config.yaml
head_dim: 16
moe_every: 1
conv_stem: false
positions: "sincos"
beta1: 0.9
batch_size: 256
warmup_steps: 190
Rows from block 4 of a small rotation predictor, named by matrix and row number. Rows with one number within an expert belong to one neuron, the router's apart. Each number is 50 + 10 x the weight over its row's rms, rounded and kept within 0 to 99. All counts start at 0. After the name is the row's rms in percent of the matrix's.
Before each expert's rows are labels from the 100 images, of 14848, where the router gives the expert most weight on average: "responds to" is what is common among them. Only what is clearly more common there than usual is listed. The data: photos of plants, animals and fungi (iNaturalist).
# router: router (model.blocks.4.mlp.router.weight, 8x128), inputs 0-127
# gate: expert gate (model.blocks.4.mlp.gate, 8x128x128), inputs 0-127
# up: expert up (model.blocks.4.mlp.up, 8x128x128), inputs 0-127
# down: expert down (model.blocks.4.mlp.down, 8x128x128, transposed), outputs 0-127

# expert 6
responds to: phylum Chordata; class Aves; order Accipitriformes; family: Accipitridae
router.6 077:87 39 43 43 43 35 53 51 32 41 57 44 36 63 56 66 59 54 44 68 45 57 62 38 49 41 52 58 55 40 47 51 47 45 64 46 46 46 26 44 57 73 48 54 48 39 56 54 57 41 36 55 55 38 53 48 45 31 68 46 40 40 38 55 55 45 45 43 50 51 56 38 38 57 34 51 39 41 37 41 60 44 50 48 54 55 22 48 53 61 37 56 55 49 62 50 48 48 50 37 51 33 52 38 37 55 60 41 46 55 53 43 51 46 41 38 54 35 39 52 38 45 42 75 52 42 46 59
gate.6 162:48 58 50 44 44 52 45 66 51 48 53 53 61 50 40 53 48 42 50 34 56 52 55 71 56 36 42 45 38 51 66 45 55 63 50 59 57 38 51 35 58 55 34 57 50 48 37 59 31 46 65 62 55 62 57 40 43 68 42 52 57 48 55 26 50 49 77 60 31 54 55 60 54 43 67 59 49 57 63 57 30 51 35 51 30 55 47 57 51 49 67 50 59 29 41 52 50 58 59 74 55 64 45 41 47 32 47 45 44 43 59 47 63 42 46 36 47 50 74 49 44 43 53 49 46 58 53 37
up.6 146:53 38 50 58 48 42 57 40 44 48 49 48 48 40 49 49 42 55 54 71 37 52 49 32 47 47 68 59 63 46 41 50 51 40 53 33 48 51 51 72 43 48 61 63 57 44 63 51 60 53 40 41 44 38 50 70 60 33 48 55 33 45 43 61 48 46 41 54 64 47 56 46 53 64 46 45 34 51 40 44 65 34 66 72 57 42 50 51 42 55 46 55 41 66 63 67 59 38 40 30 64 44 41 54 45 68 50 52 72 41 53 69 29 65 55 60 49 47 36 50 61 46 42 64 43 44 59 58
down.6 145:77 57 42 38 35 41 52 53 43 23 53 58 55 53 63 61 65 60 49 40 56 56 58 66 49 39 69 54 48 72 52 42 59 43 44 53 56 41 54 61 68 48 64 53 54 53 65 31 39 38 47 49 40 57 44 38 38 56 50 41 55 57 34 65 47 35 50 48 44 41 43 51 47 52 56 60 52 57 62 70 31 53 38 42 45 45 47 50 43 50 60 56 56 41 43 51 70 55 44 57 41 50 43 33 34 47 59 41 48 53 60 56 46 36 60 35 48 40 49 54 41 34 56 67 30 49 57 44
gate.7 094:60 66 46 36 39 45 56 42 35 54 59 66 37 30 66 51 58 52 51 59 63 41 54 47 51 33 53 71 54 55 46 39 45 44 54 55 36 46 59 36 59 62 61 83 43 53 51 53 49 35 40 48 51 51 61 43 34 52 48 41 53 58 37 44 36 55 25 56 56 55 47 39 43 56 37 51 56 59 53 52 50 52 50 41 50 47 64 38 40 37 54 46 57 44 52 52 67 44 36 35 49 45 44 43 41 60 72 34 54 51 52 56 65 50 52 35 50 63 56 60 40 38 46 48 25 46 56 65
up.7 094:44 61 39 62 56 49 30 42 53 38 43 51 60 71 34 51 22 33 46 39 60 43 57 63 45 70 52 47 43 41 58 49 39 28 54 40 56 52 38 52 39 47 21 33 63 60 38 55 38 56 58 43 48 49 50 65 65 41 51 67 58 44 52 52 47 54 50 50 47 49 37 47 67 49 63 26 51 34 54 37 53 50 39 43 50 46 55 58 63 45 59 60 43 43 45 60 49 48 54 39 50 62 60 54 51 49 44 59 47 51 67 54 44 55 52 54 55 53 51 42 63 49 47 41 76 57 35 50
down.7 085:60 63 58 49 49 54 50 53 37 36 59 40 48 51 46 65 43 28 52 59 76 49 51 54 47 43 62 48 47 50 45 60 35 40 57 43 44 52 64 50 61 44 70 52 43 68 27 53 58 56 51 45 33 59 29 51 59 56 37 54 57 40 29 76 54 37 51 53 58 62 33 43 51 40 58 41 43 41 54 34 51 46 48 54 60 30 45 48 51 44 53 62 53 56 56 40 50 61 28 45 38 55 29 42 55 43 52 52 47 54 48 59 48 34 46 49 56 59 59 66 54 48 63 56 34 33 53 53
gate.8 101:63 65 63 58 55 44 47 62 44 41 56 34 56 64 57 59 60 47 69 46 53 30 65 36 68 34 47 38 34 46 42 57 43 46 44 36 37 46 56 42 39 48 63 46 41 31 37 58 38 47 56 43 40 56 49 56 46 47 64 51 44 37 51 55 35 62 49 46 52 74 31 51 46 38 47 53 62 53 56 44 36 65 47 65 51 55 36 32 52 38 42 54 55 46 39 61 40 49 45 52 58 55 45 61 47 42 75 50 44 53 50 52 35 48 54 53 40 63 50 52 48 59 39 62 74 58 68 50
up.8 100:60 62 56 59 42 65 53 42 66 46 37 34 52 60 66 34 51 40 41 40 49 61 53 67 50 51 55 57 42 56 40 38 41 44 50 50 59 53 57 56 57 67 68 64 34 38 43 55 44 48 41 59 54 62 47 34 51 43 42 41 41 50 44 28 47 50 46 47 48 69 33 32 59 49 43 48 59 51 48 49 58 61 37 51 66 67 54 53 57 54 41 42 59 44 48 47 60 45 38 54 41 49 53 62 52 60 56 50 74 53 60 59 39 34 63 39 38 54 79 47 45 51 56 69 56 45 27 48
down.8 091:53 51 55 50 43 50 39 56 60 58 62 61 49 43 59 45 52 40 32 59 44 37 30 48 37 59 57 43 44 48 50 63 42 55 53 45 49 42 43 62 52 57 44 56 60 36 62 46 45 43 50 43 44 40 36 67 55 52 42 62 60 42 36 59 51 45 53 57 36 57 62 43 56 48 32 52 62 39 41 45 38 50 53 54 39 49 60 45 56 53 47 67 41 53 48 47 64 49 45 47 52 50 44 27 54 58 58 43 52 63 72 68 82 40 59 58 61 38 62 77 60 35 39 58 31 50 59 68
gate.9 129:53 28 62 42 25 75 44 37 54 54 46 37 41 51 53 43 52 55 54 34 55 57 40 69 55 42 64 59 52 57 49 55 47 47 49 49 40 53 31 48 53 69 60 59 51 52 54 44 48 62 47 39 34 41 43 42 65 40 41 45 62 65 41 48 56 39 53 45 43 55 61 40 48 55 60 36 59 44 49 54 40 51 42 35 56 65 59 49 49 63 59 59 49 57 48 78 63 52 61 51 38 58 46 32 44 35 44 28 60 38 45 60 50 46 54 53 57 58 63 48 29 57 52 45 48 42 66 36
up.9 126:52 44 54 35 43 61 60 43 50 59 41 51 47 54 56 35 50 57 63 49 49 56 51 66 40 63 56 69 49 76 41 57 58 55 49 44 51 53 31 41 53 71 69 57 39 46 62 42 37 68 39 48 36 56 41 42 58 35 51 44 63 55 41 41 73 35 62 34 34 42 47 47 60 48 48 62 53 37 64 52 42 56 43 50 60 62 62 33 56 55 49 46 42 57 50 66 50 56 51 58 45 66 45 39 50 40 46 40 65 27 49 45 52 47 55 42 59 55 47 57 47 67 49 37 35 49 47 28
down.9 121:26 50 57 59 71 49 55 46 61 72 33 57 38 50 38 41 40 34 50 49 46 37 51 44 48 65 48 47 35 28 44 70 67 53 45 40 56 55 65 47 55 37 50 61 54 56 43 73 48 62 62 55 52 47 46 50 58 42 40 66 60 37 58 50 55 59 64 56 65 54 32 47 60 58 53 46 48 49 54 46 54 46 60 55 52 43 56 53 53 51 47 41 63 40 37 51 36 40 34 67 37 60 43 54 62 56 43 47 53 56 60 46 43 49 47 54 72 64 65 34 59 42 52 27 55 54 45 40

# expert 3
responds to: phylum Chordata; class Aves
router.3 088:61 42 54 52 45 42 48 40 40 41 46 61 36 46 68 64 61 61 47 55 47 69 42 36 48 51 59 62 66 46 53 55 32 49 55 45 41 67 37 44 37 50 58 43 59 49 65 47 58 52 35 35 37 20 53 52 55 35 58 56 38 58 61 76 38 42 43 48 57 42 51 45 41 47 23 47 44 57 24 39 60 49 67 49 72 43 44 35 51 60 53 48 60 56 61 52 57 55 57 36 47 38 45 56 49 49 48 50 47 69 47 43 52 60 51 44 54 40 44 45 53 56 42 56 53 36 39 51
gate.6 092:60 41 53 44 42 39 41 38 53 48 47 50 40 56 64 44 61 57 45 51 42 53 54 67 50 38 54 52 58 52 48 32 27 45 45 68 59 48 74 50 54 56 38 49 46 31 45 47 46 35 30 43 41 52 53 46 49 36 50 34 63 63 60 48 53 36 45 47 42 64 53 58 44 40 56 44 64 59 49 46 45 51 43 35 44 65 53 41 64 47 53 31 43 23 44 43 48 37 68 57 52 46 64 49 54 35 59 38 48 48 73 43 52 48 44 41 65 53 49 43 52 37 57 62 59 43 20 45
up.6 094:33 35 62 54 50 47 54 41 57 53 71 49 49 58 57 37 37 42 56 50 51 62 49 40 53 54 43 40 67 58 39 42 42 29 39 42 50 44 57 45 56 47 52 61 38 34 52 27 39 45 42 38 46 53 52 41 46 46 46 38 54 58 51 46 66 44 39 48 50 44 59 43 60 60 65 65 59 51 59 52 52 22 51 42 49 54 49 29 59 37 43 46 50 59 51 60 53 43 76 65 39 43 45 68 53 44 59 49 33 41 67 49 64 40 50 70 50 65 61 43 57 39 49 59 33 41 46 62
down.6 103:74 54 60 68 36 61 56 45 57 47 32 32 52 59 26 55 40 63 65 55 47 58 53 41 49 55 60 40 49 46 48 54 54 63 44 55 65 38 35 50 53 48 39 51 53 50 38 55 68 43 59 64 51 62 64 44 63 36 42 50 44 41 53 46 65 40 57 46 51 45 60 70 37 60 50 50 69 61 46 52 56 38 43 61 60 45 45 36 51 67 62 58 46 36 62 39 46 36 53 47 64 38 65 51 43 45 56 73 59 59 42 58 45 44 39 37 59 60 41 37 51 52 61 50 46 69 43 52
gate.7 073:58 51 46 58 55 58 50 44 44 47 52 42 58 58 39 50 65 50 42 47 55 38 61 49 54 37 63 52 49 64 41 53 39 32 35 54 56 60 48 60 58 41 67 30 45 78 59 51 40 55 48 52 48 54 71 62 46 43 48 49 49 54 47 59 31 54 61 47 35 53 58 60 51 39 51 68 41 66 53 21 60 53 63 48 52 44 48 47 58 52 27 63 58 59 56 53 65 46 53 58 74 46 46 54 57 51 48 56 40 64 50 31 47 60 34 48 53 43 49 58 30 40 59 70 55 57 33 47
up.7 087:60 39 31 61 48 50 55 41 46 57 27 44 49 59 48 44 56 45 65 50 64 46 43 45 39 54 54 63 47 57 50 66 43 37 56 49 55 54 48 60 41 33 30 33 43 48 53 49 63 54 61 53 42 65 42 52 42 43 41 45 63 49 45 33 68 48 40 46 22 65 56 53 42 66 50 47 69 65 52 29 39 56 47 50 56 56 48 54 60 59 41 44 39 44 45 63 33 55 51 49 60 65 49 48 46 45 75 61 61 50 33 50 46 42 49 27 62 62 53 43 65 53 55 65 53 39 50 47
down.7 079:55 54 48 43 41 54 61 55 48 32 46 68 56 56 35 56 59 59 74 69 66 64 68 48 56 57 62 45 62 45 41 55 44 54 33 55 50 47 56 56 65 66 59 47 44 65 54 47 48 59 36 42 55 52 43 39 53 49 41 67 26 57 38 54 40 47 44 41 39 59 44 55 58 34 41 31 50 57 60 55 54 52 40 51 51 54 50 62 48 72 69 52 56 48 45 45 46 43 62 44 49 61 47 50 45 33 56 50 48 53 60 62 41 39 41 74 66 37 48 40 50 43 35 67 70 44 45 55
gate.8 081:74 45 43 48 39 53 51 41 55 35 49 51 50 39 60 33 46 62 61 40 49 45 52 48 34 57 45 51 57 48 56 60 42 41 52 46 33 40 49 66 55 46 57 53 32 61 30 45 61 66 23 39 54 35 43 50 42 64 49 38 62 70 57 41 58 45 34 44 43 38 44 44 65 70 67 44 56 67 43 50 53 54 48 52 48 36 61 60 62 45 54 55 41 55 58 52 42 53 30 59 45 55 53 46 37 29 35 56 60 39 67 49 42 46 50 28 37 53 48 52 55 50 47 61 51 45 57 58
up.8 073:26 58 36 39 39 61 44 51 38 48 72 21 63 35 36 46 52 47 45 63 47 41 26 48 48 57 46 55 43 54 69 65 53 50 52 54 72 58 62 45 42 62 46 48 25 53 36 49 50 39 47 48 57 34 46 48 40 40 53 51 45 53 49 52 54 55 37 52 60 50 63 36 55 57 43 49 44 46 45 42 55 48 41 58 35 39 56 65 40 38 53 46 48 43 50 53 39 61 70 45 59 54 34 44 42 43 58 40 45 61 79 48 49 47 58 66 29 44 52 60 50 53 55 49 45 49 46 43
down.8 071:53 48 51 45 48 38 49 44 43 62 68 40 62 64 64 45 49 25 51 57 67 45 55 60 45 45 51 60 46 59 60 51 40 41 44 46 47 54 39 55 43 61 57 47 55 62 28 68 49 56 40 55 58 54 42 47 46 56 29 45 44 82 40 45 47 54 39 48 60 36 60 53 64 61 47 44 61 47 35 62 58 35 52 39 55 54 66 36 53 67 50 43 43 73 51 50 56 52 52 33 54 47 57 43 50 37 38 41 65 57 38 57 36 51 66 46 40 29 65 40 36 45 60 51 47 45 53 57
gate.9 083:58 47 49 33 47 54 44 32 61 34 44 42 62 42 46 43 62 51 51 51 36 54 50 60 58 61 44 60 69 62 53 29 25 37 41 50 51 71 50 56 61 55 30 49 41 37 49 44 40 49 41 61 55 49 41 46 44 44 54 62 58 50 62 67 47 46 39 37 37 42 47 59 47 42 71 44 53 37 46 58 48 51 48 35 60 59 64 49 53 52 43 47 67 47 64 47 48 62 44 42 52 53 39 39 59 65 47 42 51 71 30 64 60 35 44 65 43 50 54 46 58 38 48 65 29 49 54 47
up.9 090:42 51 59 32 34 46 40 32 42 52 66 55 70 49 43 56 53 51 49 47 56 60 50 51 56 41 69 46 66 52 34 38 62 37 49 56 43 16 53 50 47 50 47 39 42 41 34 41 61 51 43 50 36 66 64 48 42 41 63 53 65 49 48 53 41 38 44 48 61 55 44 52 72 48 49 46 50 68 60 65 54 65 54 37 46 54 72 43 48 31 73 49 53 42 52 34 57 42 52 61 46 55 55 39 59 39 49 44 38 45 50 38 55 58 55 51 42 50 50 60 48 53 56 43 49 66 68 66
down.9 080:37 55 34 63 51 59 51 41 48 57 56 50 34 57 44 64 43 31 50 41 36 45 43 50 56 52 44 40 41 53 53 55 51 33 43 61 56 43 51 45 38 39 45 43 52 36 61 64 62 62 68 48 61 20 62 48 66 50 52 36 44 33 80 54 46 60 55 38 42 49 50 53 54 46 41 42 49 61 53 56 46 37 61 47 65 53 57 51 57 45 42 43 55 55 53 59 35 48 31 53 38 53 60 50 47 52 44 39 48 78 46 60 48 48 68 54 48 63 58 55 53 84 52 50 49 44 47 53

# expert 5
responds to: phylum Chordata; class Aves
router.5 078:73 37 51 54 52 39 44 49 44 36 49 46 54 46 62 78 49 67 37 49 42 74 57 51 49 44 66 51 52 54 49 48 45 50 41 42 67 48 32 60 41 57 55 46 54 49 69 48 46 64 42 48 36 25 57 42 57 57 69 55 36 60 43 52 59 53 58 47 51 39 54 39 58 55 38 50 30 58 50 63 55 45 47 56 64 38 38 46 63 59 39 61 62 51 61 50 51 54 68 43 52 38 52 52 45 57 29 43 39 39 53 57 52 58 51 54 44 55 27 45 39 50 32 68 50 37 40 45
gate.6 095:78 34 43 26 32 67 64 44 51 50 65 45 43 47 47 48 70 41 48 42 53 62 59 51 41 58 57 57 55 61 62 55 59 47 49 30 43 68 58 46 57 40 73 54 51 41 51 43 50 41 45 43 54 69 51 51 43 58 54 30 49 70 41 49 53 47 32 24 47 47 60 45 55 38 62 39 57 48 47 66 35 43 51 53 46 69 44 38 58 55 55 41 50 58 61 52 52 38 40 59 40 70 56 50 42 56 55 37 54 51 58 49 35 48 51 54 51 43 60 47 53 58 61 53 60 52 39 60
up.6 098:72 54 52 41 48 54 61 51 59 32 50 29 43 74 68 46 75 41 60 46 49 48 54 46 61 71 65 66 55 53 59 48 64 52 26 34 66 45 31 50 42 40 52 51 56 47 55 42 42 55 53 64 53 63 52 49 40 69 54 47 59 43 51 45 50 36 59 42 35 42 34 45 53 39 51 55 56 50 67 49 41 62 45 52 53 77 46 41 63 57 58 40 59 48 52 58 42 55 59 73 51 48 61 50 49 49 38 36 46 39 41 50 55 37 52 46 42 56 41 48 45 50 50 65 51 43 61 44
down.6 088:43 42 47 40 49 55 56 44 66 60 35 42 38 51 42 44 59 63 59 32 57 35 48 56 54 56 39 48 39 49 49 76 54 47 50 55 31 49 50 26 42 56 56 48 33 65 53 67 41 52 42 42 63 51 41 51 55 42 52 59 48 31 60 52 56 52 55 60 32 33 33 70 62 54 43 41 53 62 41 52 51 59 47 44 53 47 60 41 42 48 30 53 63 39 53 49 41 62 47 54 53 59 55 46 55 34 57 56 52 52 33 70 59 61 34 36 58 61 45 44 71 48 57 39 60 65 66 42
gate.7 116:75 47 32 34 42 44 44 61 40 58 53 36 46 65 37 61 61 44 43 55 58 62 68 66 47 46 45 55 40 58 55 50 48 69 41 52 59 50 45 64 59 56 41 50 45 51 46 39 38 51 49 33 38 63 62 51 38 57 50 38 35 62 46 38 56 43 75 46 51 28 52 33 34 60 58 62 48 57 63 57 33 46 34 49 49 64 44 51 57 49 47 39 48 42 70 45 37 48 49 54 34 41 58 65 47 55 41 41 36 40 41 39 42 45 50 42 52 51 39 45 47 61 47 55 57 65 41 38
up.7 129:59 44 43 35 45 60 41 66 37 39 59 43 55 51 38 58 59 52 52 50 45 55 56 57 47 44 36 63 38 51 69 42 48 43 55 48 64 55 44 54 65 56 42 38 54 50 51 39 24 50 52 35 55 70 56 59 49 63 50 64 38 67 52 41 68 43 75 40 59 31 56 40 38 53 59 68 38 64 45 60 48 43 37 47 59 48 47 43 60 39 54 47 60 60 52 58 41 70 62 61 50 51 44 60 46 64 41 37 30 33 51 45 52 42 59 51 45 53 49 51 39 50 48 57 52 71 55 31
down.7 109:40 36 64 56 58 54 38 52 56 61 42 40 50 45 42 33 38 57 53 34 44 50 37 47 43 41 42 61 45 43 67 64 63 46 51 65 58 63 52 23 43 57 45 33 50 57 32 63 71 45 65 57 52 54 48 53 38 33 37 63 46 48 70 46 60 55 55 68 52 40 38 54 57 62 44 36 45 44 36 38 59 49 53 40 32 63 55 39 42 57 40 40 62 44 45 52 49 35 44 42 52 47 41 52 66 41 55 54 46 52 39 50 56 50 59 46 57 41 37 25 59 66 51 42 59 48 39 41
gate.8 075:61 32 51 40 34 57 59 58 62 39 34 55 53 58 52 68 52 47 44 43 58 56 58 50 41 64 49 57 52 50 47 46 55 57 47 39 61 52 45 54 53 65 54 66 67 32 53 33 51 62 59 24 46 49 61 35 54 57 39 42 50 67 53 47 44 44 53 33 43 41 64 43 56 67 62 37 59 48 55 54 46 63 22 57 32 52 46 51 26 35 63 54 63 51 72 59 61 60 46 60 46 41 50 50 54 55 60 58 41 45 55 46 46 58 48 55 37 52 41 54 42 46 51 52 44 44 31 31
up.8 086:22 54 46 48 53 35 51 42 50 49 48 47 57 46 46 62 49 56 60 57 42 52 14 49 50 43 45 45 52 50 45 45 45 38 46 63 46 61 54 55 55 50 42 52 59 48 28 59 37 63 42 75 68 49 34 49 59 36 36 45 48 47 51 59 44 56 47 62 46 53 52 48 41 55 50 58 43 60 52 35 65 35 50 31 63 38 41 47 45 48 55 68 57 65 49 50 54 42 52 50 69 64 52 43 64 57 57 55 64 55 49 57 41 49 38 52 47 43 71 80 65 43 58 63 46 37 56 44
down.8 077:49 67 55 45 48 25 44 51 45 54 48 51 46 61 35 52 54 58 55 33 56 41 46 45 67 38 55 64 30 49 57 37 53 44 33 45 64 48 49 51 41 67 33 40 72 31 49 42 39 48 47 53 61 42 54 54 31 58 66 35 50 60 53 59 49 37 33 51 54 36 57 47 37 46 48 54 48 58 65 51 36 56 69 50 39 50 38 47 45 43 62 51 49 60 51 36 51 52 70 62 47 51 60 51 54 50 53 61 47 55 56 45 31 60 40 58 30 52 45 43 33 53 53 68 55 59 31 63
gate.9 081:60 44 47 56 32 60 48 74 48 40 58 37 76 56 65 43 56 52 54 64 47 49 55 63 56 58 63 25 50 66 44 40 51 44 42 57 59 47 55 61 60 37 54 38 58 41 55 33 45 52 46 53 43 49 32 25 43 56 48 49 53 62 45 53 52 44 56 36 33 54 51 47 38 54 38 45 49 72 52 62 60 55 39 52 45 51 47 43 62 45 43 58 47 59 55 53 57 64 53 58 35 47 38 39 38 36 49 44 59 33 68 50 76 42 60 31 56 49 54 49 71 44 47 53 40 50 52 41
up.9 089:43 36 53 63 63 44 42 51 33 51 50 46 46 44 48 50 34 49 56 29 56 52 39 14 54 55 49 57 59 63 65 35 56 46 54 63 48 63 38 61 39 52 62 35 45 51 36 79 52 35 64 47 54 52 52 60 55 62 40 51 49 33 52 70 41 55 46 62 59 54 51 48 36 66 59 43 58 43 28 49 38 54 60 52 40 51 51 51 39 50 55 38 55 42 46 38 55 48 39 54 36 43 58 60 48 43 50 56 50 40 48 76 55 47 35 58 60 50 48 41 43 41 42 35 58 44 57 55
down.9 104:84 42 52 43 42 53 40 51 50 30 57 45 46 51 61 72 54 57 60 58 60 55 53 42 55 51 49 43 62 55 43 46 12 43 66 59 47 40 38 52 52 57 41 66 58 23 49 54 56 53 50 55 43 57 50 33 61 58 58 29 39 51 27 50 55 50 43 59 50 63 46 44 49 48 60 45 52 47 56 61 50 51 44 66 55 37 45 36 50 56 48 47 57 44 56 51 54 39 40 48 63 48 61 39 42 36 49 57 52 59 44 33 44 48 51 46 41 53 61 78 43 40 43 47 51 43 40 56

# expert 2
responds to: order Lepidoptera
router.2 150:35 36 64 64 62 53 64 38 61 61 35 67 34 40 42 44 25 40 51 53 40 51 37 41 35 63 45 43 43 34 49 54 52 52 53 42 43 63 52 62 45 47 50 45 56 65 44 70 53 47 55 50 53 41 45 63 67 39 52 56 50 37 68 60 34 53 48 56 68 43 52 53 60 70 42 45 39 33 42 37 64 41 67 40 50 43 68 46 45 41 43 50 55 62 56 56 44 42 44 36 55 51 47 67 54 50 48 58 57 46 39 62 44 52 50 55 59 61 47 35 59 64 55 35 63 47 42 56
gate.0 081:60 57 47 51 61 46 40 49 47 42 58 53 52 43 49 52 55 56 66 40 57 44 61 37 53 62 46 42 49 52 50 47 57 39 36 58 55 63 41 41 62 54 54 57 55 59 84 46 51 45 61 50 50 53 37 37 23 53 64 52 53 64 44 46 44 49 63 43 44 40 62 62 54 49 61 36 39 55 55 62 27 46 32 51 42 57 50 63 65 58 53 64 40 49 51 50 66 60 70 37 68 42 56 41 29 46 55 62 29 47 46 35 32 50 50 63 36 49 64 54 41 60 51 55 38 54 49 64
up.0 079:43 60 48 47 59 64 73 37 44 42 54 48 53 52 42 30 50 48 59 56 70 60 70 51 47 48 44 51 49 52 46 45 52 59 57 44 41 49 53 56 61 44 42 29 45 66 42 51 59 25 54 52 29 51 33 41 50 55 58 62 39 15 61 42 25 42 48 48 47 53 48 52 67 53 52 52 61 44 64 66 51 46 52 36 53 68 56 50 63 53 36 57 53 56 47 61 46 44 54 52 47 38 64 60 49 40 57 49 47 65 65 44 41 67 43 48 67 42 40 52 43 59 56 50 59 38 43 49
down.0 089:52 55 56 34 59 35 70 42 55 61 53 44 36 40 63 37 51 44 54 39 52 42 32 49 40 59 43 39 50 48 55 52 59 41 45 52 39 43 54 58 40 47 24 43 53 42 36 70 55 54 54 28 32 47 34 56 50 41 43 62 57 46 45 45 57 49 52 60 67 43 46 55 53 45 35 42 58 48 46 36 45 43 49 50 54 47 40 42 66 53 38 48 43 63 57 49 54 43 49 61 30 39 27 37 46 54 50 44 43 50 56 53 41 55 71 56 48 52 36 41 42 62 49 26 47 56 47 17
gate.1 091:54 61 63 46 45 33 48 37 34 49 57 39 38 32 54 40 60 61 54 67 35 51 50 38 52 53 52 46 60 39 63 43 54 44 58 55 50 48 42 48 63 49 61 52 64 56 60 64 39 37 37 63 53 53 57 49 48 46 56 61 42 58 44 51 45 58 54 49 40 49 72 50 26 47 43 52 69 57 38 48 48 57 42 44 46 70 38 42 44 73 39 52 57 30 64 55 54 50 57 63 57 43 59 48 43 56 66 47 54 59 52 61 42 27 33 38 67 68 44 46 47 57 40 64 38 44 39 67
up.1 105:49 45 41 62 43 45 52 51 58 49 42 55 58 42 38 62 43 41 55 32 54 50 44 63 52 65 38 59 42 45 50 53 44 30 51 56 39 61 64 66 47 48 44 42 45 41 58 43 38 74 44 30 47 64 50 48 54 61 35 67 41 34 46 40 54 49 41 34 48 41 54 30 57 43 46 44 57 60 45 52 19 46 39 55 48 63 57 56 69 41 43 50 34 30 52 53 58 44 33 47 46 58 71 53 37 35 55 58 41 41 68 45 62 52 53 48 52 37 60 55 64 60 55 47 41 61 50 47
down.1 096:61 63 54 53 63 48 38 79 52 43 57 35 54 53 68 61 38 45 64 39 50 50 45 51 69 47 59 45 47 56 50 58 66 39 50 53 58 58 63 56 56 42 38 50 55 35 56 42 46 48 62 61 48 55 36 60 49 25 41 35 37 39 42 41 39 56 44 58 40 59 63 51 63 45 60 60 55 51 48 41 43 60 63 52 48 65 49 49 54 37 41 40 30 43 57 46 42 47 63 56 34 47 33 62 53 51 42 43 67 39 49 46 33 57 44 70 50 37 47 40 63 43 37 46 51 64 58 30
gate.2 094:51 59 42 59 39 34 49 64 44 36 48 42 53 59 46 56 59 49 39 62 52 73 63 40 52 28 44 55 54 54 56 47 34 39 50 55 51 38 49 64 40 34 43 46 59 46 62 53 42 43 42 69 56 50 57 35 33 50 49 47 43 46 45 45 56 38 54 39 40 57 39 48 31 37 39 54 53 54 57 56 43 46 42 62 59 56 40 60 53 55 63 69 45 47 52 51 54 47 54 52 55 50 42 56 49 68 48 39 55 63 72 51 43 32 67 47 72 77 49 64 55 26 42 63 52 40 56 61
up.2 103:54 56 50 54 50 55 49 54 53 48 59 36 43 66 44 44 38 41 47 53 61 62 53 47 39 68 20 76 61 58 60 43 42 71 43 35 59 54 41 57 51 41 64 75 49 41 49 33 47 45 38 39 60 61 43 39 38 46 45 39 58 53 49 58 58 41 44 59 68 40 52 57 47 40 51 50 31 52 72 40 46 39 51 51 59 55 53 51 64 51 45 30 47 42 41 52 70 43 54 53 41 33 62 47 61 51 45 49 36 43 57 32 41 49 48 56 49 53 60 58 36 48 45 53 53 36 69 45
down.2 090:50 55 38 39 37 26 53 40 44 47 32 54 43 52 45 68 34 49 65 66 47 51 55 46 58 46 63 22 64 53 47 51 30 51 47 63 40 37 67 67 45 42 55 40 62 33 39 36 44 53 50 64 44 45 55 52 46 59 39 33 53 44 55 54 59 45 58 63 45 40 58 57 49 44 42 34 61 60 43 54 53 35 68 39 41 48 57 64 55 45 56 57 62 43 55 48 53 67 31 61 60 38 38 42 56 33 46 54 46 55 47 50 42 53 35 34 47 37 44 37 38 36 53 44 56 52 47 50
gate.3 083:52 42 17 40 59 43 53 47 40 47 41 53 56 48 44 44 50 36 54 59 56 57 42 43 51 42 50 27 65 48 56 43 38 43 44 61 45 51 47 54 47 54 51 61 37 45 44 39 31 57 55 39 54 53 47 57 31 53 52 44 42 47 53 60 43 37 52 50 54 55 65 52 57 52 55 60 51 54 55 75 43 49 43 53 47 73 40 49 35 57 67 43 23 35 41 49 69 54 54 61 44 65 75 35 48 56 54 67 64 64 69 54 34 47 54 54 44 44 43 56 41 38 55 54 44 36 40 52
up.3 088:67 42 41 64 58 44 43 59 48 27 44 44 47 53 44 61 37 53 22 43 47 48 45 44 65 40 54 47 56 41 47 41 52 64 54 41 58 52 48 41 66 37 59 57 49 35 42 40 37 61 47 50 36 42 48 64 43 59 53 41 62 50 45 42 41 38 62 64 24 44 74 43 55 39 51 43 36 55 54 57 44 52 59 27 53 57 44 32 35 40 43 42 31 50 53 38 44 41 56 43 46 57 54 52 41 59 54 26 48 53 51 58 56 52 51 46 54 35 51 62 56 29 63 48 45 59 45 46
down.3 081:54 68 47 49 35 29 45 58 49 45 34 49 45 67 47 52 53 64 49 42 60 41 41 56 57 43 55 45 53 57 57 54 61 56 52 33 45 54 64 40 57 46 51 50 43 43 50 33 47 53 67 54 71 57 66 60 50 51 31 60 65 49 44 59 59 57 49 36 54 54 44 62 62 62 49 49 37 47 35 62 44 60 62 37 46 53 51 38 51 56 71 54 41 45 48 63 53 40 34 54 48 49 73 43 75 44 40 37 41 29 62 44 44 30 45 60 37 39 36 45 50 33 46 45 35 45 45 42